From a checkpoint of a small multi-label image tagger: 155796 training examples.
Rows from block 4 of a small multi-label image tagger, named by matrix and row number. Rows with one number belong to one neuron. Each number is 128 + 24 x the weight over its row's rms, rounded and kept within 0 to 255. All counts start at 0. Numbers have three digits each. After the name is the row's rms in percent of the matrix's.
After each neuron's rows are labels from the 100 images, of 14976, where the neuron reaches its highest value: "responds to" is what is common among them. Only what is clearly more common there than usual is listed. The data: photos of plants, animals and fungi (iNaturalist). In brackets: how many of the 100, against the usual share in percent.
# fc1: MLP up (model.blocks.4.mlp.fc1.weight, 640x160), inputs 0-79
# fc2: MLP down (model.blocks.4.mlp.fc2.weight, 160x640, transposed), outputs 0-79

fc1.492 151:132118146138116131128155118125123111143095114138108152154084144094090156143132125128133101102131086110137166106105148142157118128139139102122075159114063183138105130125132139100156117097109122103146144121140089104183096115113139169161185134
fc2.492 133:135128146122126124113107148153114134098085120162125121070137170159143079121152116151102134135157142131107138129111122111110142094125123113144093149141102144127195154132129150161136117127092129098125106117103126164100147096124128118150130089
responds to: order Odonata (40 vs 3.9)

fc1.322 064:107107137127116155115188140144115128096086135148124061128157142121107097106144165156120143146112114146140169143141141128155119096186158138132141145112127114166129167140151121092129124133131112112089108136129121132115105137132152170145144158
fc2.322 063:130134130065111156140136118132125153123178144114155119140143106149105132143136153099131152084128135135122159134124164138136108141138146122155101111158095104100159144117147098146135160140123130099142113126130120127145095154145127149128146110
responds to: phylum Chordata (95 vs 60.8); order Anseriformes (35 vs 5.5); family: Anatidae (35 vs 5.5)

fc1.21 074:092088152091112117146148117122153139131089129124142108116121109106140105133100112130154148198093117094163153123113091156085155141136123104121146126125136062111204132157103157108171097127140125112120150125145126154132108148144103139133131106
fc2.21 080:181166098103113104069158148129126152115150112102119143148092100157133106102141104143062083066137141139161173129115094102135112143109124124109145133107096133128120152143115120114110120147123149112133081122139148127164124131105125115107106117
responds to: order Lepidoptera (32 vs 13.7)

fc1.164 160:083130130139144129143127120119114134112164094139090120112116121119115125162117116143107080140124104147151149116106120105105125141142153144093098153100130139154129130132140178115138147141111025120126125106098154123147113155096134113111155134
fc2.164 159:121099140122129111126145105117156132122140121183133134078149142159122136136167100120123098108160132096127114113098131122144136146146142107153141116105106122175163130137101141129139125116116125128135103139140113140139114115127135119142163157
responds to: phylum Chordata (94 vs 60.8); class Aves (92 vs 55); order Charadriiformes (26 vs 7.6)

fc1.82 049:115168152151124123116114105139133115120162113160073161218137127133107113145105167110119170113097148118097147102095123185116085192120112109099131127122138156125241118115080123151088108155119116122160108134171124139120110096110102120101130139
fc2.82 053:106156124107125109088159115115140158106138102137118075167172103150127158147143096136114112114137102147122182134147153145151138103137089142128111129113126141165101118138171142119109153135094106117121087126114112112129124166128104129125158123
responds to: class Insecta (69 vs 29.2); phylum Arthropoda (69 vs 30.9); order Lepidoptera (42 vs 13.7)

fc1.197 100:147116119188185101124133160106117156109088124159118110107111104153136137094113099132089136155108159141127158133131139146088119128141099114157122105143103141146093192143105126158109118096170103120104151115158116097138120120121149150125140078
fc2.197 100:133141115088085135082140102097160125115137120091164116102150116150144161124128067112147124144148110142151160171116157152159173110128125111141127097167154126157127137151090164093127100105097110127121169089119138120063111138161129143102137091
responds to: class Insecta (71 vs 29.2); order Lepidoptera (59 vs 13.7); text has "moth" (26 vs 2.2)

fc1.85 097:091148138109108087095157172109174173125123080120173133130082114136122144154137126097090138111127157138156136113127130134095144112134105109162126135112156140141134131107118148147122098090128124114125143118121166151136130171140133128118135129
fc2.85 091:150138111109155157154104139119102133154158105110159145137130118140203098118088100125125113097126118140098133131095105129131108140189142154145151151128158158097109140098111133120092184128141118135141153121142104130091143116136120145164130135
responds to: order Charadriiformes (36 vs 7.6)

fc1.529 095:139138125146153187123101108145137110132145128152122127057087123138111121118127175114162144174123095120164141124160143144113130123098062133153158190140099147157128107123113124152124143097155130134139141103120118120157117123085152178164105116
fc2.529 092:110111170117079085115150116113117123125138145132128131151155110104154116123138177102146161139132114122078135122140107148129163121122100110141111166111181148111135074170146119124099160085140106151086105126109075135129115102145157146145104121
responds to: phylum Tracheophyta (36 vs 7.3); kingdom Plantae (36 vs 7.3)

fc1.473 086:123137121096104155104106144076125139106098128170173124116113094119124110100153137148097102089119090110154122133135133144118138141138134147137126097114167055155085181099150160159118182123129135166100104154110134102145129135114083130111132187
fc2.473 096:123170152160127109113114078159116161112132118125117128164140085133148146152109111077144171113125108177180131191123126151152171157099079139165153096134109157149099127121120089140107102120098139124145124147134117154106115133129127120130134140
responds to: class Insecta (76 vs 29.2); phylum Arthropoda (76 vs 30.9); order Lepidoptera (36 vs 13.7)

fc1.477 132:066124105139161129131137143096101150189089150139123156092113111097124138078120107133101094150170163088110135162084119097130088124127133125143117107147128148122156144098156155139112157134117145153104132125140175164143105173141143151141149114
fc2.477 130:147119122133094130161143110140116086133127152109128116133112144127182144135103163095161152098091101149130129106161136141129191107102131128111122112135134120137130148136081078141109090153131166115124080104127114182128165125165099116157099132
responds to: phylum Arthropoda (61 vs 30.9); order Lepidoptera (34 vs 13.7)

fc1.364 084:126158171165139122116138090136115126107160136155074167164148150139128084128107179135138139107122136113139131099120116154119092159136110095142125086104125178082163117089089084150128118200138121128160099157200149154109117122147113120114107130
fc2.364 087:129173108116156109128169088125102141135124114134088095138155148143095138133140064166116128149127162113146161167142108122154138108097109113168111100086133091149093134139158127102119188116118091136147129097104086111117131133136143142133143154
responds to: class Insecta (72 vs 29.2); phylum Arthropoda (72 vs 30.9); order Lepidoptera (44 vs 13.7)

fc1.636 141:129135133165107162135186145143105164145135123114089141127128131144119120113117139090150113154088108174134122139110112129154122152078121103105117120130138120136139110120144103123127124114129118163137156154163134161111146123142155175163147125
fc2.636 129:149145105093091142123106133162148094157147171107127148145113145139118099136135156138127034110111137105139103118163124134121128110178107131125122168119123135139113105129078120151108141135123130165130107096110143092116157065106140085129151126
responds to: class Aves (86 vs 55)

fc1.278 084:132105093126083143138143140101136105153153162118161115138137129102048122155098136103108149118092124153050131089127135096123131142124110126137144133108144164091136128151131160126103153135148125121124110127103140117160117119151142124150124169
fc2.278 085:110139141135176133125133096129135127112099144167118117129092135144138127145128110183166121132147130112110124129113130132118130089101106083117093179127118149163127115136105153095133143118079121112119148113086128122106142124134108098105134127
responds to: order Charadriiformes (31 vs 7.6)

fc1.569 073:130125127151119147168140098095098136115130139144115161126124137145071169141134128110159120142149146114138085107099117129083097128104135088105160126089097161114110141110154109108153113110119138122201126106089101126151174119118129132187187110
fc2.569 081:147144121152124156114130086110088136072122138160153117112130098108130174152147117124110132159159121157111152137082095135129147122116117148112118081172141133127131130100142169168158132140115115141124165133140109132145151141171094086098136117
responds to: class Aves (84 vs 55); order Passeriformes (54 vs 24.9)

fc1.255 133:109147139172114162083140084142116144119091148159144127115093087168128168144084140129158113163125145163125135102121139109132137126109112157134099117137077118170139132123155161115130106136161103146101083118100125153130165149157108098105106139
fc2.255 124:129095125112140136128133160123150086139121099128102115166112106121147146146107110175134148093083098120137151112141077153128113129144123129128098153152080105086104142133115075116142103139163119135134130162111114174119078140119097108144132123
responds to: class: Aves (89 vs 55); order Anseriformes (36 vs 5.5); family: Anatidae (36 vs 5.5)

fc1.182 073:131153136139095146119142149111124122137111108113099105133123103118112184151114134132114084093112132172124133096151136117161140100119136151117118183175142104139133099142108101131112148189127085099104106129107171132125156105144104110110104172
fc2.182 086:162145187132133156118145152127117153139103116086143115094149157122145118167149107085123132148157168123088165140102083112116121123105142125152143118177140121132138133116107192167154132087108135146189175136133128127118130106148152071094132102
responds to: order Odonata (30 vs 3.9)

fc1.383 081:139146099088104155137127115122106126116143072127137098105142158131146135121113124135106067119112112161138106109123123129141141157154143156159138117152115093115084141126116175146118137127111082165073102124145153102108137128126115158113099110
fc2.383 093:109132158151158154110094124181113137103126120136176094158160111147170128109144107098139152184113140136153110123161149116137162139120134116152121123161141163165156123117075165155150113114159126108146112140148130147107101135148149109129104151
responds to: phylum Arthropoda (61 vs 30.9); class Insecta (59 vs 29.2); order Lepidoptera (36 vs 13.7)

fc1.26 146:152120151088156088145115133117148127111208127174131165074162108135114123130178154087142132170093135147106159122203165144130137111105162158082155144096163113080113159107120133126110118142122154110134139132128098119118144117128134078115148097
fc2.26 138:104122100147094109179130153122133148123130148118123118134113145144110157100126135135184106130117128092157137120113129131124110121133151126103148124093149115099130108138146117123091148097158118157134144118108124115129207109128122159115159129
responds to: class: Aves (93 vs 55); order Charadriiformes (41 vs 7.6); family: Scolopacidae (25 vs 3.2)

fc1.166 144:127091169132114107032133108120152145132137124151125143114130133138130109108131093162134098130142134120123142109117141115147094107122121168132102130159090157151134096139110148151176112119132181178124109108134097202130144125116156129125140099
fc2.166 153:142132117096111143122130151085165126146090158114122141127115109106141111108178116106130156132112103130157163159149119128097129115137108128164130141164068118120154192102124097129121090127139132099143131113099110145173101134108109102149128136
responds to: phylum Arthropoda (74 vs 30.9); class Insecta (63 vs 29.2); order Lepidoptera (44 vs 13.7)

fc1.216 077:134110136121136134115142104108113144104193089142092159122105124128151159121152095102149147114183125108135107134141129130123098144120140133107169149121071113073139101111125134136145137103074116103102130127106114151139163106146190115153128150
fc2.216 070:159145148114125132139149164149108139123101128092132118107114095133178127125125073112152161130130141101086128152095135155136137034111127099106092125156138161113186149153101124137110127111126115129118133115109135057143102130127115088139150135
responds to: order Charadriiformes (30 vs 7.6)

fc1.515 085:156124122153151119092156164137111118075115097073162105082128099104132198089079127131132112138137129185126158161144139103112119166141132108152115127129129120132135112121149096130170112119111136147131156122100124122140116098104123135115115142
fc2.515 092:152090155107156125144154141077090153094170125130123109136138068149154090132154158090108171141120192156099096142110112125168118152113170129145098077117126119138152073097128123135122093130180103141061119133172126137079122088148175114120105099
responds to: order Anseriformes (25 vs 5.5); family: Anatidae (25 vs 5.5)

fc1.211 149:081103167125089165133144140116136085128107162125127138126106102119147119107102100179146172138154085144145108133123146148137152160155109195116101132107128095101122128138089121055133127152145118176118100108142143114133145127137140104126102137
fc2.211 129:075118122126149108101144104106111108153125131111095079127099158115112127161155141114146140089107146124138082147146089112122150181102079108120160123113065140138149147128135114154105183102127131126115169142159107179124104157136130121148124121
responds to: class: Aves (91 vs 55); order Anseriformes (36 vs 5.5); family: Anatidae (36 vs 5.5)

fc1.493 122:137139110109117119138127161038137113098162122124131138099177150114102096139120145137139110101133111131097112169133092169111151137098184100150131125125154124108130111140122146152114111132113155134113128142067126143150105124183109093152116154
fc2.493 105:109191105171139157136134128124123130171115167168130108146121113148128144131181168147124154188120126144093133108099122087122092140149117138121153159131155117114168164117113126137155110164146125155109137151137120103165094143146154133064147127
responds to: order Lepidoptera (50 vs 13.7)

fc1.317 094:160126110081121161122158106109166108112170126127141154119145150099094132103147132111115091104107140129137141129150104149198141121108129135142138110166109101109198068111103162155123169118108119116148140129129131148120142137163120135131112129
fc2.317 099:136165069121123154148144127133096152166126140113148115146125109155127141148104114117104195145143139105175101120134111095116124112161125143096139144120103103157121143090137134105142107133150155116109121140121132131140102184149140165122114076
responds to: kingdom Plantae (40 vs 7.3); phylum Tracheophyta (40 vs 7.3); class Magnoliopsida (27 vs 5.6)

fc1.608 088:098087108135161141104098147115124137184125126154152133153173121149136153119119140103124108129130152199135187132104131107094129106186117091132176109105148114160112131121132150132116102154109105111118123126131112143109122123154142157133132132
fc2.608 087:103146106121148116135135143162104106139130089146105156112129105131097148113084121146146152128122090120146141133143117126082106120137142108054109183117157114148101194144125089151130100144097130090127134163116125147120166146110101112164075136
responds to: class Aves (85 vs 55)

fc1.303 094:148162112139143129107111121090144118122080111077132154084141122116126109125098178137133094155118105180132147116113127120098112136114085141153163084147114098127089120133143131178158108120142114140123082132130134144133093115162118089141122159
fc2.303 087:159147178163145119122108140164145110113115141134127107146139175140106162156130089106094179123132164102086111098152119104115128115183140095148198161147124123159161127102150088162164116162112173135121116115159139123094144117135131146115148111
responds to: class: Insecta (60 vs 29.2); order Lepidoptera (44 vs 13.7); family: Nymphalidae (28 vs 4.6)

fc1.412 112:130130153152098134149144143096115166106150127106148154127182123110150132146155119081137106078151176079124155114131156109169103117180151169117073102093124126136138148104120161132125113122095154123125113131118107124119154142140134108111119117
fc2.412 110:146081108119109142142164128174166121167141149165107113140134132122139135130156123118110150136096090125116179132145144146138131145150169103101128114171146125140128169126089111135178143099149101135125185098129121133134119115081076145135130133
responds to: class Insecta (62 vs 29.2); order Lepidoptera (57 vs 13.7)

fc1.86 138:114120122134148145107150143106131126116126125108107158141150100098106109113127119078125151111130123136103159085127146122119158160138171187137096101128128121143135098115105156106105111113125125087097093125129096116128143141165131098158135170
fc2.86 116:100156100126152149136100155163122173106117163096096144113099098145122119131142112128144160115123117113124077120086138128104151145112129113132149118114123153106122147109058138152108132129103128129132177120153158083117148127118116126163150116
responds to: class: Aves (92 vs 55); order Charadriiformes (47 vs 7.6); family: Scolopacidae (32 vs 3.2)

fc1.98 096:085132120125121056098126118105142121084129112130141108057090099124113128157138152097105151134163158130132120191083104107137183157161134098132112114144112116107173129171130155131152101148126122137172102127094079140117178077142162127126140150
fc2.98 105:149170121167124153093149137117152158110122150134137114158132156124098134100119165179105102171075145125096159124149136097100169140129120109148131142116114140144100143156107151144121122112099093156151147133136142064129118126162150128145168099
responds to: order Lepidoptera (42 vs 13.7)

fc1.97 113:120127139125112142146120117126115143082109134105122116152138127127111112131129150110172076061130127185154166138182145119147139111148112121161115143155106154150060153133100151146122118101103133134133150092113114128161139161159167103096086118
fc2.97 111:145088117183111125113120164111124152177149119168142102172157113137095136117124113137158152128111115136084123140139135150158135141124118109126113120170125138156139114134120143154156139179177127137115160148167124109126139147102115111119161185
responds to: phylum Arthropoda (85 vs 30.9); class Insecta (82 vs 29.2); order Lepidoptera (57 vs 13.7)

fc1.602 097:137137118136107124104120144134144130157092135171135139134139121162110125123175182115148120116140165137144111119124121149164151162126119136125150151100135127162109157129178150174108128180119117115112078146079127104101100118144119096160134141
fc2.602 109:103116169125113117116150119146090115088119099110131134112102159121086109136146176137110114183116157119141165140168125115126126178131096087196182104110105135151105123119103128120102114156118126162116117096141151133119072125139132125124151123
responds to: order Anseriformes (31 vs 5.5); family: Anatidae (31 vs 5.5)

fc1.573 102:091129109133114101137118139133099113119149132109114111115106091110109131129150139144103125150150142147159155123145114102064156175116122168168095113162115156147136044135161121133117141131115117131165126069136133122147108141089083149145117101
fc2.573 100:092098107138123147139088104095126127107132131150145115111139155120074141114124146105120127161140145135105106135195140125121138115096129154076140131124116118105097125079136143162137115129138108117120106105165130136134110129093124154151115151
responds to: phylum Chordata (92 vs 60.8)

fc1.91 070:140076111172120140138073172104172078127108099124119146105142100119075102169132072110158122136150130130132124104129146156152099134120107086060109123142121160128146113140130109092120109140095153137114130143104107094100120172099124119179099133
fc2.91 071:160115129143096120105106112137122125116097135141144141088132180058136148084172125150144120176117143131128146163108128152138124097142144114142103133100095147116131139120144095181142112121093110129096130129123148142130123164105102146124093133
responds to: order Passeriformes (50 vs 24.9)

fc1.587 083:150134149113145101183102131124122163085127121181125093129131123118102111099125166149119174126100098098139113135164191153182082146151123109136178116150143130144108118103092118150137101123138141113152073098106131140116112136144127157156132137
fc2.587 083:108160125138149125114120095105100160169129117164150146114101129149080148154110120104068144139163112176147136101172119097158131128121107132135114094106184139121128100163104123109155087121107128141107125119124122151124148126149133127142114143
responds to: phylum Chordata (92 vs 60.8); class Aves (84 vs 55); order Charadriiformes (27 vs 7.6)

fc1.565 080:125136140092122163139144082127097126124124116126099145141124121147135125113146134157066128128138134128134110075171154161158143120109139126146131121141105119142000159108162105089156136119104117123120135162124135160140137106164111122125113117
fc2.565 081:154076136156155134115128149125166139126127118113149099127114156110101123135150092165106083157147142138082140137173145083168157141114113091143131149145118163143135117127093117115102095136099090179120140136077164134172088155162120169121154137
responds to: class Insecta (66 vs 29.2); phylum Arthropoda (66 vs 30.9); order Lepidoptera (34 vs 13.7)

fc1.451 059:156109124112162116125120172125165124169134134124100131055086162120126116122122129099136131180154102154121199146132127125077104153125124112152099117117131106123203131144120153137130129167101121134175139136091110091144128139140110151076159139
fc2.451 065:167102125131129147122123112113169147129152147151142145189102129111126127095100175159081160120148161132111115168159122107173145137132109099117153143111125119124149150146134113077143112135137122152095077104105133115109112146130162163174126108
responds to: phylum Arthropoda (61 vs 30.9); order Lepidoptera (48 vs 13.7)

fc1.421 067:139128165122095121138125107134099155072129119163130132161127090069125114120146139126098174126092178145154100085166128086106126127128120117113190164127131152118146165145145123152149121112093130097121111086128136179081115170167103134129137125
fc2.421 070:118131064112147088141094110100105155138108117121139100080144167113102165103106099125106109156105106155147126098116135107137088118101118108141118112157091120092134123121144121117120140126118113133118142114124098151118127120150179098120099120
responds to: order Lepidoptera (36 vs 13.7)

fc1.588 076:103093178125137115102110120127091100079147146098161107162146120099144172136167110112103164124111112148116123154108130092097122142155140153132100179116146151071118129143118125135104136129102115116175102124123073130114146202132127133126162094
fc2.588 082:120150148101120098132165151121162107116080093167131111130155098118130148115130116136099066106106135132130123154083144147097105101115094152114135138137129146142113132130104146125135147119069135155110115125122159127136152135092146140130148102
responds to: order Passeriformes (53 vs 24.9)

fc1.378 150:092122139149117105130120096128143110098149129108132099104098102120133133119145109155122155106170107145193142127139123151091109141125141166123156139094110133136155120143086167077126140162157103160126135111162132114135152169140107104103116152
fc2.378 134:131118106144128119128114124062136145125148062135092118104104178106133100113110153102127112147151151162142090107131105125121127124130111130115143111148065083115125163142131140146122139095141117140141120074160097156108097067130116131159102134
responds to: phylum Chordata (99 vs 60.8); class Aves (97 vs 55); order: Anseriformes (26 vs 5.5); family: Anatidae (26 vs 5.5)

fc1.315 101:106138105159132126141123110121123086111090075148153173112094136091118172129137110155112116114119142117090117137100101119133146131156138117152120132130162040136136124079107179130118133126164132197123167117109119169139149155156150116115179148
fc2.315 106:136128165136128093143116149179084129112132104149123158143117130119141141156068111071129119093099123110107155085119097170163188151130101109144133141154129128108164142152133106105084131133137155132099132115116133127126113101127123140173185122
responds to: phylum Arthropoda (61 vs 30.9)

fc1.18 114:099114104142101143104103204149159137126129087087122133133088115154124138142135083133114117125117135172197127096130144078152115139127117139101100116111143151109148111077157142111156133140128125139129144153100093128129122110128157144114166119
fc2.18 123:110132151098146096132167122128099118125094122146129148129148148160162123127163132138127133128137130125159145148107131158111131142123153151147098139130152152132129131078108160144128105178126161128058147150140135125140089139110133148141156109
responds to: phylum Tracheophyta (26 vs 7.3); kingdom Plantae (26 vs 7.3)

fc1.532 113:116142081146143138145132169069145143120128156138125131141100106106114152098106168112116117109131139115130134148166137151128147155160129137125106106103150136117173143097133126102109107157123094106155117115109139154134094141137107108110108167
fc2.532 116:164145111094123111125155070104145124146136124117138105138124151159127112119156103123125104182125156114103111161117124131139145122140159109162107076104159114161107118137127100118111062110113109121159150114072168093129119130140143139114131136
responds to: class Insecta (61 vs 29.2); order Lepidoptera (41 vs 13.7)

fc1.403 130:136111112130132085109146132116144117114116129130161136121106138083140175099155112107109143161129138117156142111185102144145091146122167129155126126109111124072091116155106134156098101144175101126110162164129132121173113113103154106136120098
fc2.403 127:121107089164134120093152157096155120088113094202145110114123113099096143117146137147109138132102130106160159120082115131182137152126186178164109155078137120115146126105150119115127092147133146144135157096148136109117145114118157174124132113
responds to: phylum Chordata (95 vs 60.8); class Aves (93 vs 55)

fc1.578 068:117106107163116141106166133152123098111109125104122123144128118120118149138123121120122113125126132149104159178151127113121165156111118117134109163135179152109148144138129161111159128104092132118114109102103150119122123117135164103130144121
fc2.578 070:151129172146110122077130078165134121102124108088108135083120151118145086145108133119144121129129131124158109133141159123144123174103112153117112133121102133217120115142144069150133125147145120167098145133106128134153117143144077126128109125
responds to: class: Aves (90 vs 55); order Anseriformes (33 vs 5.5); family: Anatidae (33 vs 5.5)

fc1.187 152:155138118144175117114162131114146119120199114130120122121121118085135148121101132130116110144125140127141104143118107100129126153128130136115150126117097141176112178145154146120138155120127134137127087148106149136090104133105135115130146150
fc2.187 137:086121115110104119158160148101147145129148144132131142131094147111118148157095147077128111164152116128090145123121083123146128141150151120125153161109135134085105113109167119154136089137137125106139161151144168097135121142130113148127099155
responds to: phylum Chordata (99 vs 60.8); class Aves (83 vs 55); order Charadriiformes (30 vs 7.6)

fc1.606 142:178173144099098135172100105111138148152149144185122114137120116115133114160133124099096156155136127153127149144146138129158159142139123134169098132141134130155133147104075116110089133085155123069088138118124111107124119094146120106169137111
fc2.606 140:173113106149102121137159157145123142119156134121106137179101169166117139095167150163115164142139155129115121130146142113132142143132178110098161098133143108130126182081160143124103092108153143120111135130129131118122114127162149098125081118
responds to: phylum Chordata (96 vs 60.8); class Aves (89 vs 55)

fc1.337 128:135160139130141123130131113165126144118162115138129098131100111067130146114134106159104131125113124118116144168126106088113112121161158132102185107108114150168134160152127166109178139104141130104129129122109106094111077101100118155095097156
fc2.337 118:147100170151092128119123121083178125174127179137148147144143141100094104102147159112146146117137109161104116109138151173143122114122164171094120133166127090115144134143151133137123165115163114137114133175172147127117104165111143125126149157
responds to: phylum Chordata (96 vs 60.8); class Aves (89 vs 55); order Charadriiformes (25 vs 7.6)

fc1.292 072:138144178140120153130143113162153197146104138158129145159084137156145129136129100123174140137123126129123143105103044163123144121108140108165128105117158117102116111112146117079125088169148124136149131111129174106116169176118105164127131128
fc2.292 073:104118104166150150144126151122144108116112086155157129148159099166107126091100153153085108151118153120112143159142129114149067146060082132110123128099133133133120115163095119112131128173147128111125136120174142109126133083101136139138134134
responds to: class Aves (85 vs 55)

fc1.228 085:109123139137121117108143121124093131135146112104140152102155133132122149156130173123154141140108138147136117077100106141126109099140147109094107142087137181175152103137110079136142138094158101119146144160126137166117156129105106133126153114
fc2.228 094:099139058166123118113115114166151130118139169163123159121114120105118133189122102096116125158115123115128104157118145162132142158089142118150135124144123153137123120139120112113142105076163186113136134126132078119141128135132171111125126138
responds to: order Passeriformes (52 vs 24.9)

fc1.466 070:103126137172116165102159116158146146110097109112129119097102118171129130146135134108111115107125182102107095129170146162134127160099110110120127152127136122108108134161151120125115145133117163147126091133169102140065123093118147167141134089
fc2.466 080:163159130125132126164155146153124101130135169117097128105192124131128122084108118181159133110136133137123086146152135093148104107132139143101109149128117121159154104148122143145138143114114125140104138127124164098156143137087152154176090087
responds to: order Passeriformes (50 vs 24.9)

fc1.154 065:125126110122148098124134172132063130085118103140151109138118112136132122095125143105107117112133126170113116141176093119106166103162160116130114129140115134114134136131097147141112157111107119153092101092143090108124163112129144142101114087
fc2.154 064:101117134083100164138130127124162123081131108133117133171185086112127155123160112115117119146116131144085145189087109137098152131122095134148118160137137138118121123135078156123106141107154158116121137128099116150115158117104151181175131124
responds to: class Insecta (66 vs 29.2); order Lepidoptera (51 vs 13.7); text has "moth" (30 vs 2.2)

fc1.436 108:111131097165110166133140129112158138124100150122091185130107111117125166133161117099122094115138112081173188138104124159115091078056168123121106125126101138132122139135117168132134136119148098114124149138120108119160149138155114179103165141
fc2.436 117:116128170122144131112153097142133110142091128141146125162111101113126103142102137158069152153103110139098153118101155138156131138116156105100094129097124167123130118093123155121135137061141114115135148123124139183117143088081090136106173118
responds to: order Odonata (41 vs 3.9); family: Coenagrionidae (28 vs 1.3)

fc1.505 112:139136095150135114120106149155124150160140139111123115094103142115122165142115149167158127113090113176178141106113153193140176116174124125108110134153092098104114171180156139124142112149140104147164129114118096182136122148155144124107110089
fc2.505 122:099131150103141115155117146117205080130131132146100138127109138117119099139101160121067078161147112146089120120148126118104148103165137096152106140128129098117162160145147156100156109152127115153120162133100125107161135133148100163123137130
responds to: order Charadriiformes (37 vs 7.6)

fc1.237 073:100102116107144093094161104113108122123104118152129116140123123144115119121121105144195077135165164161144110114145147122116120111129153127125107129104112194149128093107111101085152141094106097154174120124112135087132141134097108151113137138
fc2.237 079:127122147118098135141115136132104092082165114160130150159172163144125139114168097135125128123134140088104088101145142100161188115142137137115137128156143110139145077158131093139090099140120117097123123129123150119137136174126138131175115134
responds to: class Aves (84 vs 55); order Charadriiformes (26 vs 7.6)

fc1.603 150:144150137171111128133157133102132181144109150129110159138088108103168156108115167124138167097148122125152131106096144101138128138106127110124130119140157151113092093089119078165127130123114119128129097119142142139112122120151050138160184088
fc2.603 127:131138109137093138130166117100129088094138122142162160149168127148131137077145131149104135098129143168094146150121110153143104116142146099076119155125154115149116135142119133107107156078157115144124110129148160137135137129096090123131158147
responds to: order Passeriformes (51 vs 24.9)

fc1.320 123:108115127153093138111119134181134148109086161155139132135189093103105150104127151128175156112134119132062091129134115166113114168137127133144080117119102084096142170074159176137112147133120203129130159125127139107144112121132143136113122116
fc2.320 138:091124124111080114096093149106138138120106155067151104111168119118118121107164121133152092128154147137133107126117143133131154155134155125134086107149098178124135152134126120101143086149111135144163122106143121068095115134130114082129097147
responds to: phylum Arthropoda (63 vs 30.9); class Insecta (60 vs 29.2); order Odonata (25 vs 3.9)

fc1.609 123:122143182142097149119109127102095117121107086103105123151116149116112151121148114100146137106138103111138143108154137089145151151098180153116101156145106143117128083124115098128150112134136100093104148123118087139147112103144144094120168140
fc2.609 121:156164124101146133125133141147130123152091121138102140103106144143180100119126158141088152074106151119112133129121115116140187154109134105132125150178072160141174171098104134136167131120146109116181121128084136091082131129128130116106146115
responds to: order Odonata (35 vs 3.9)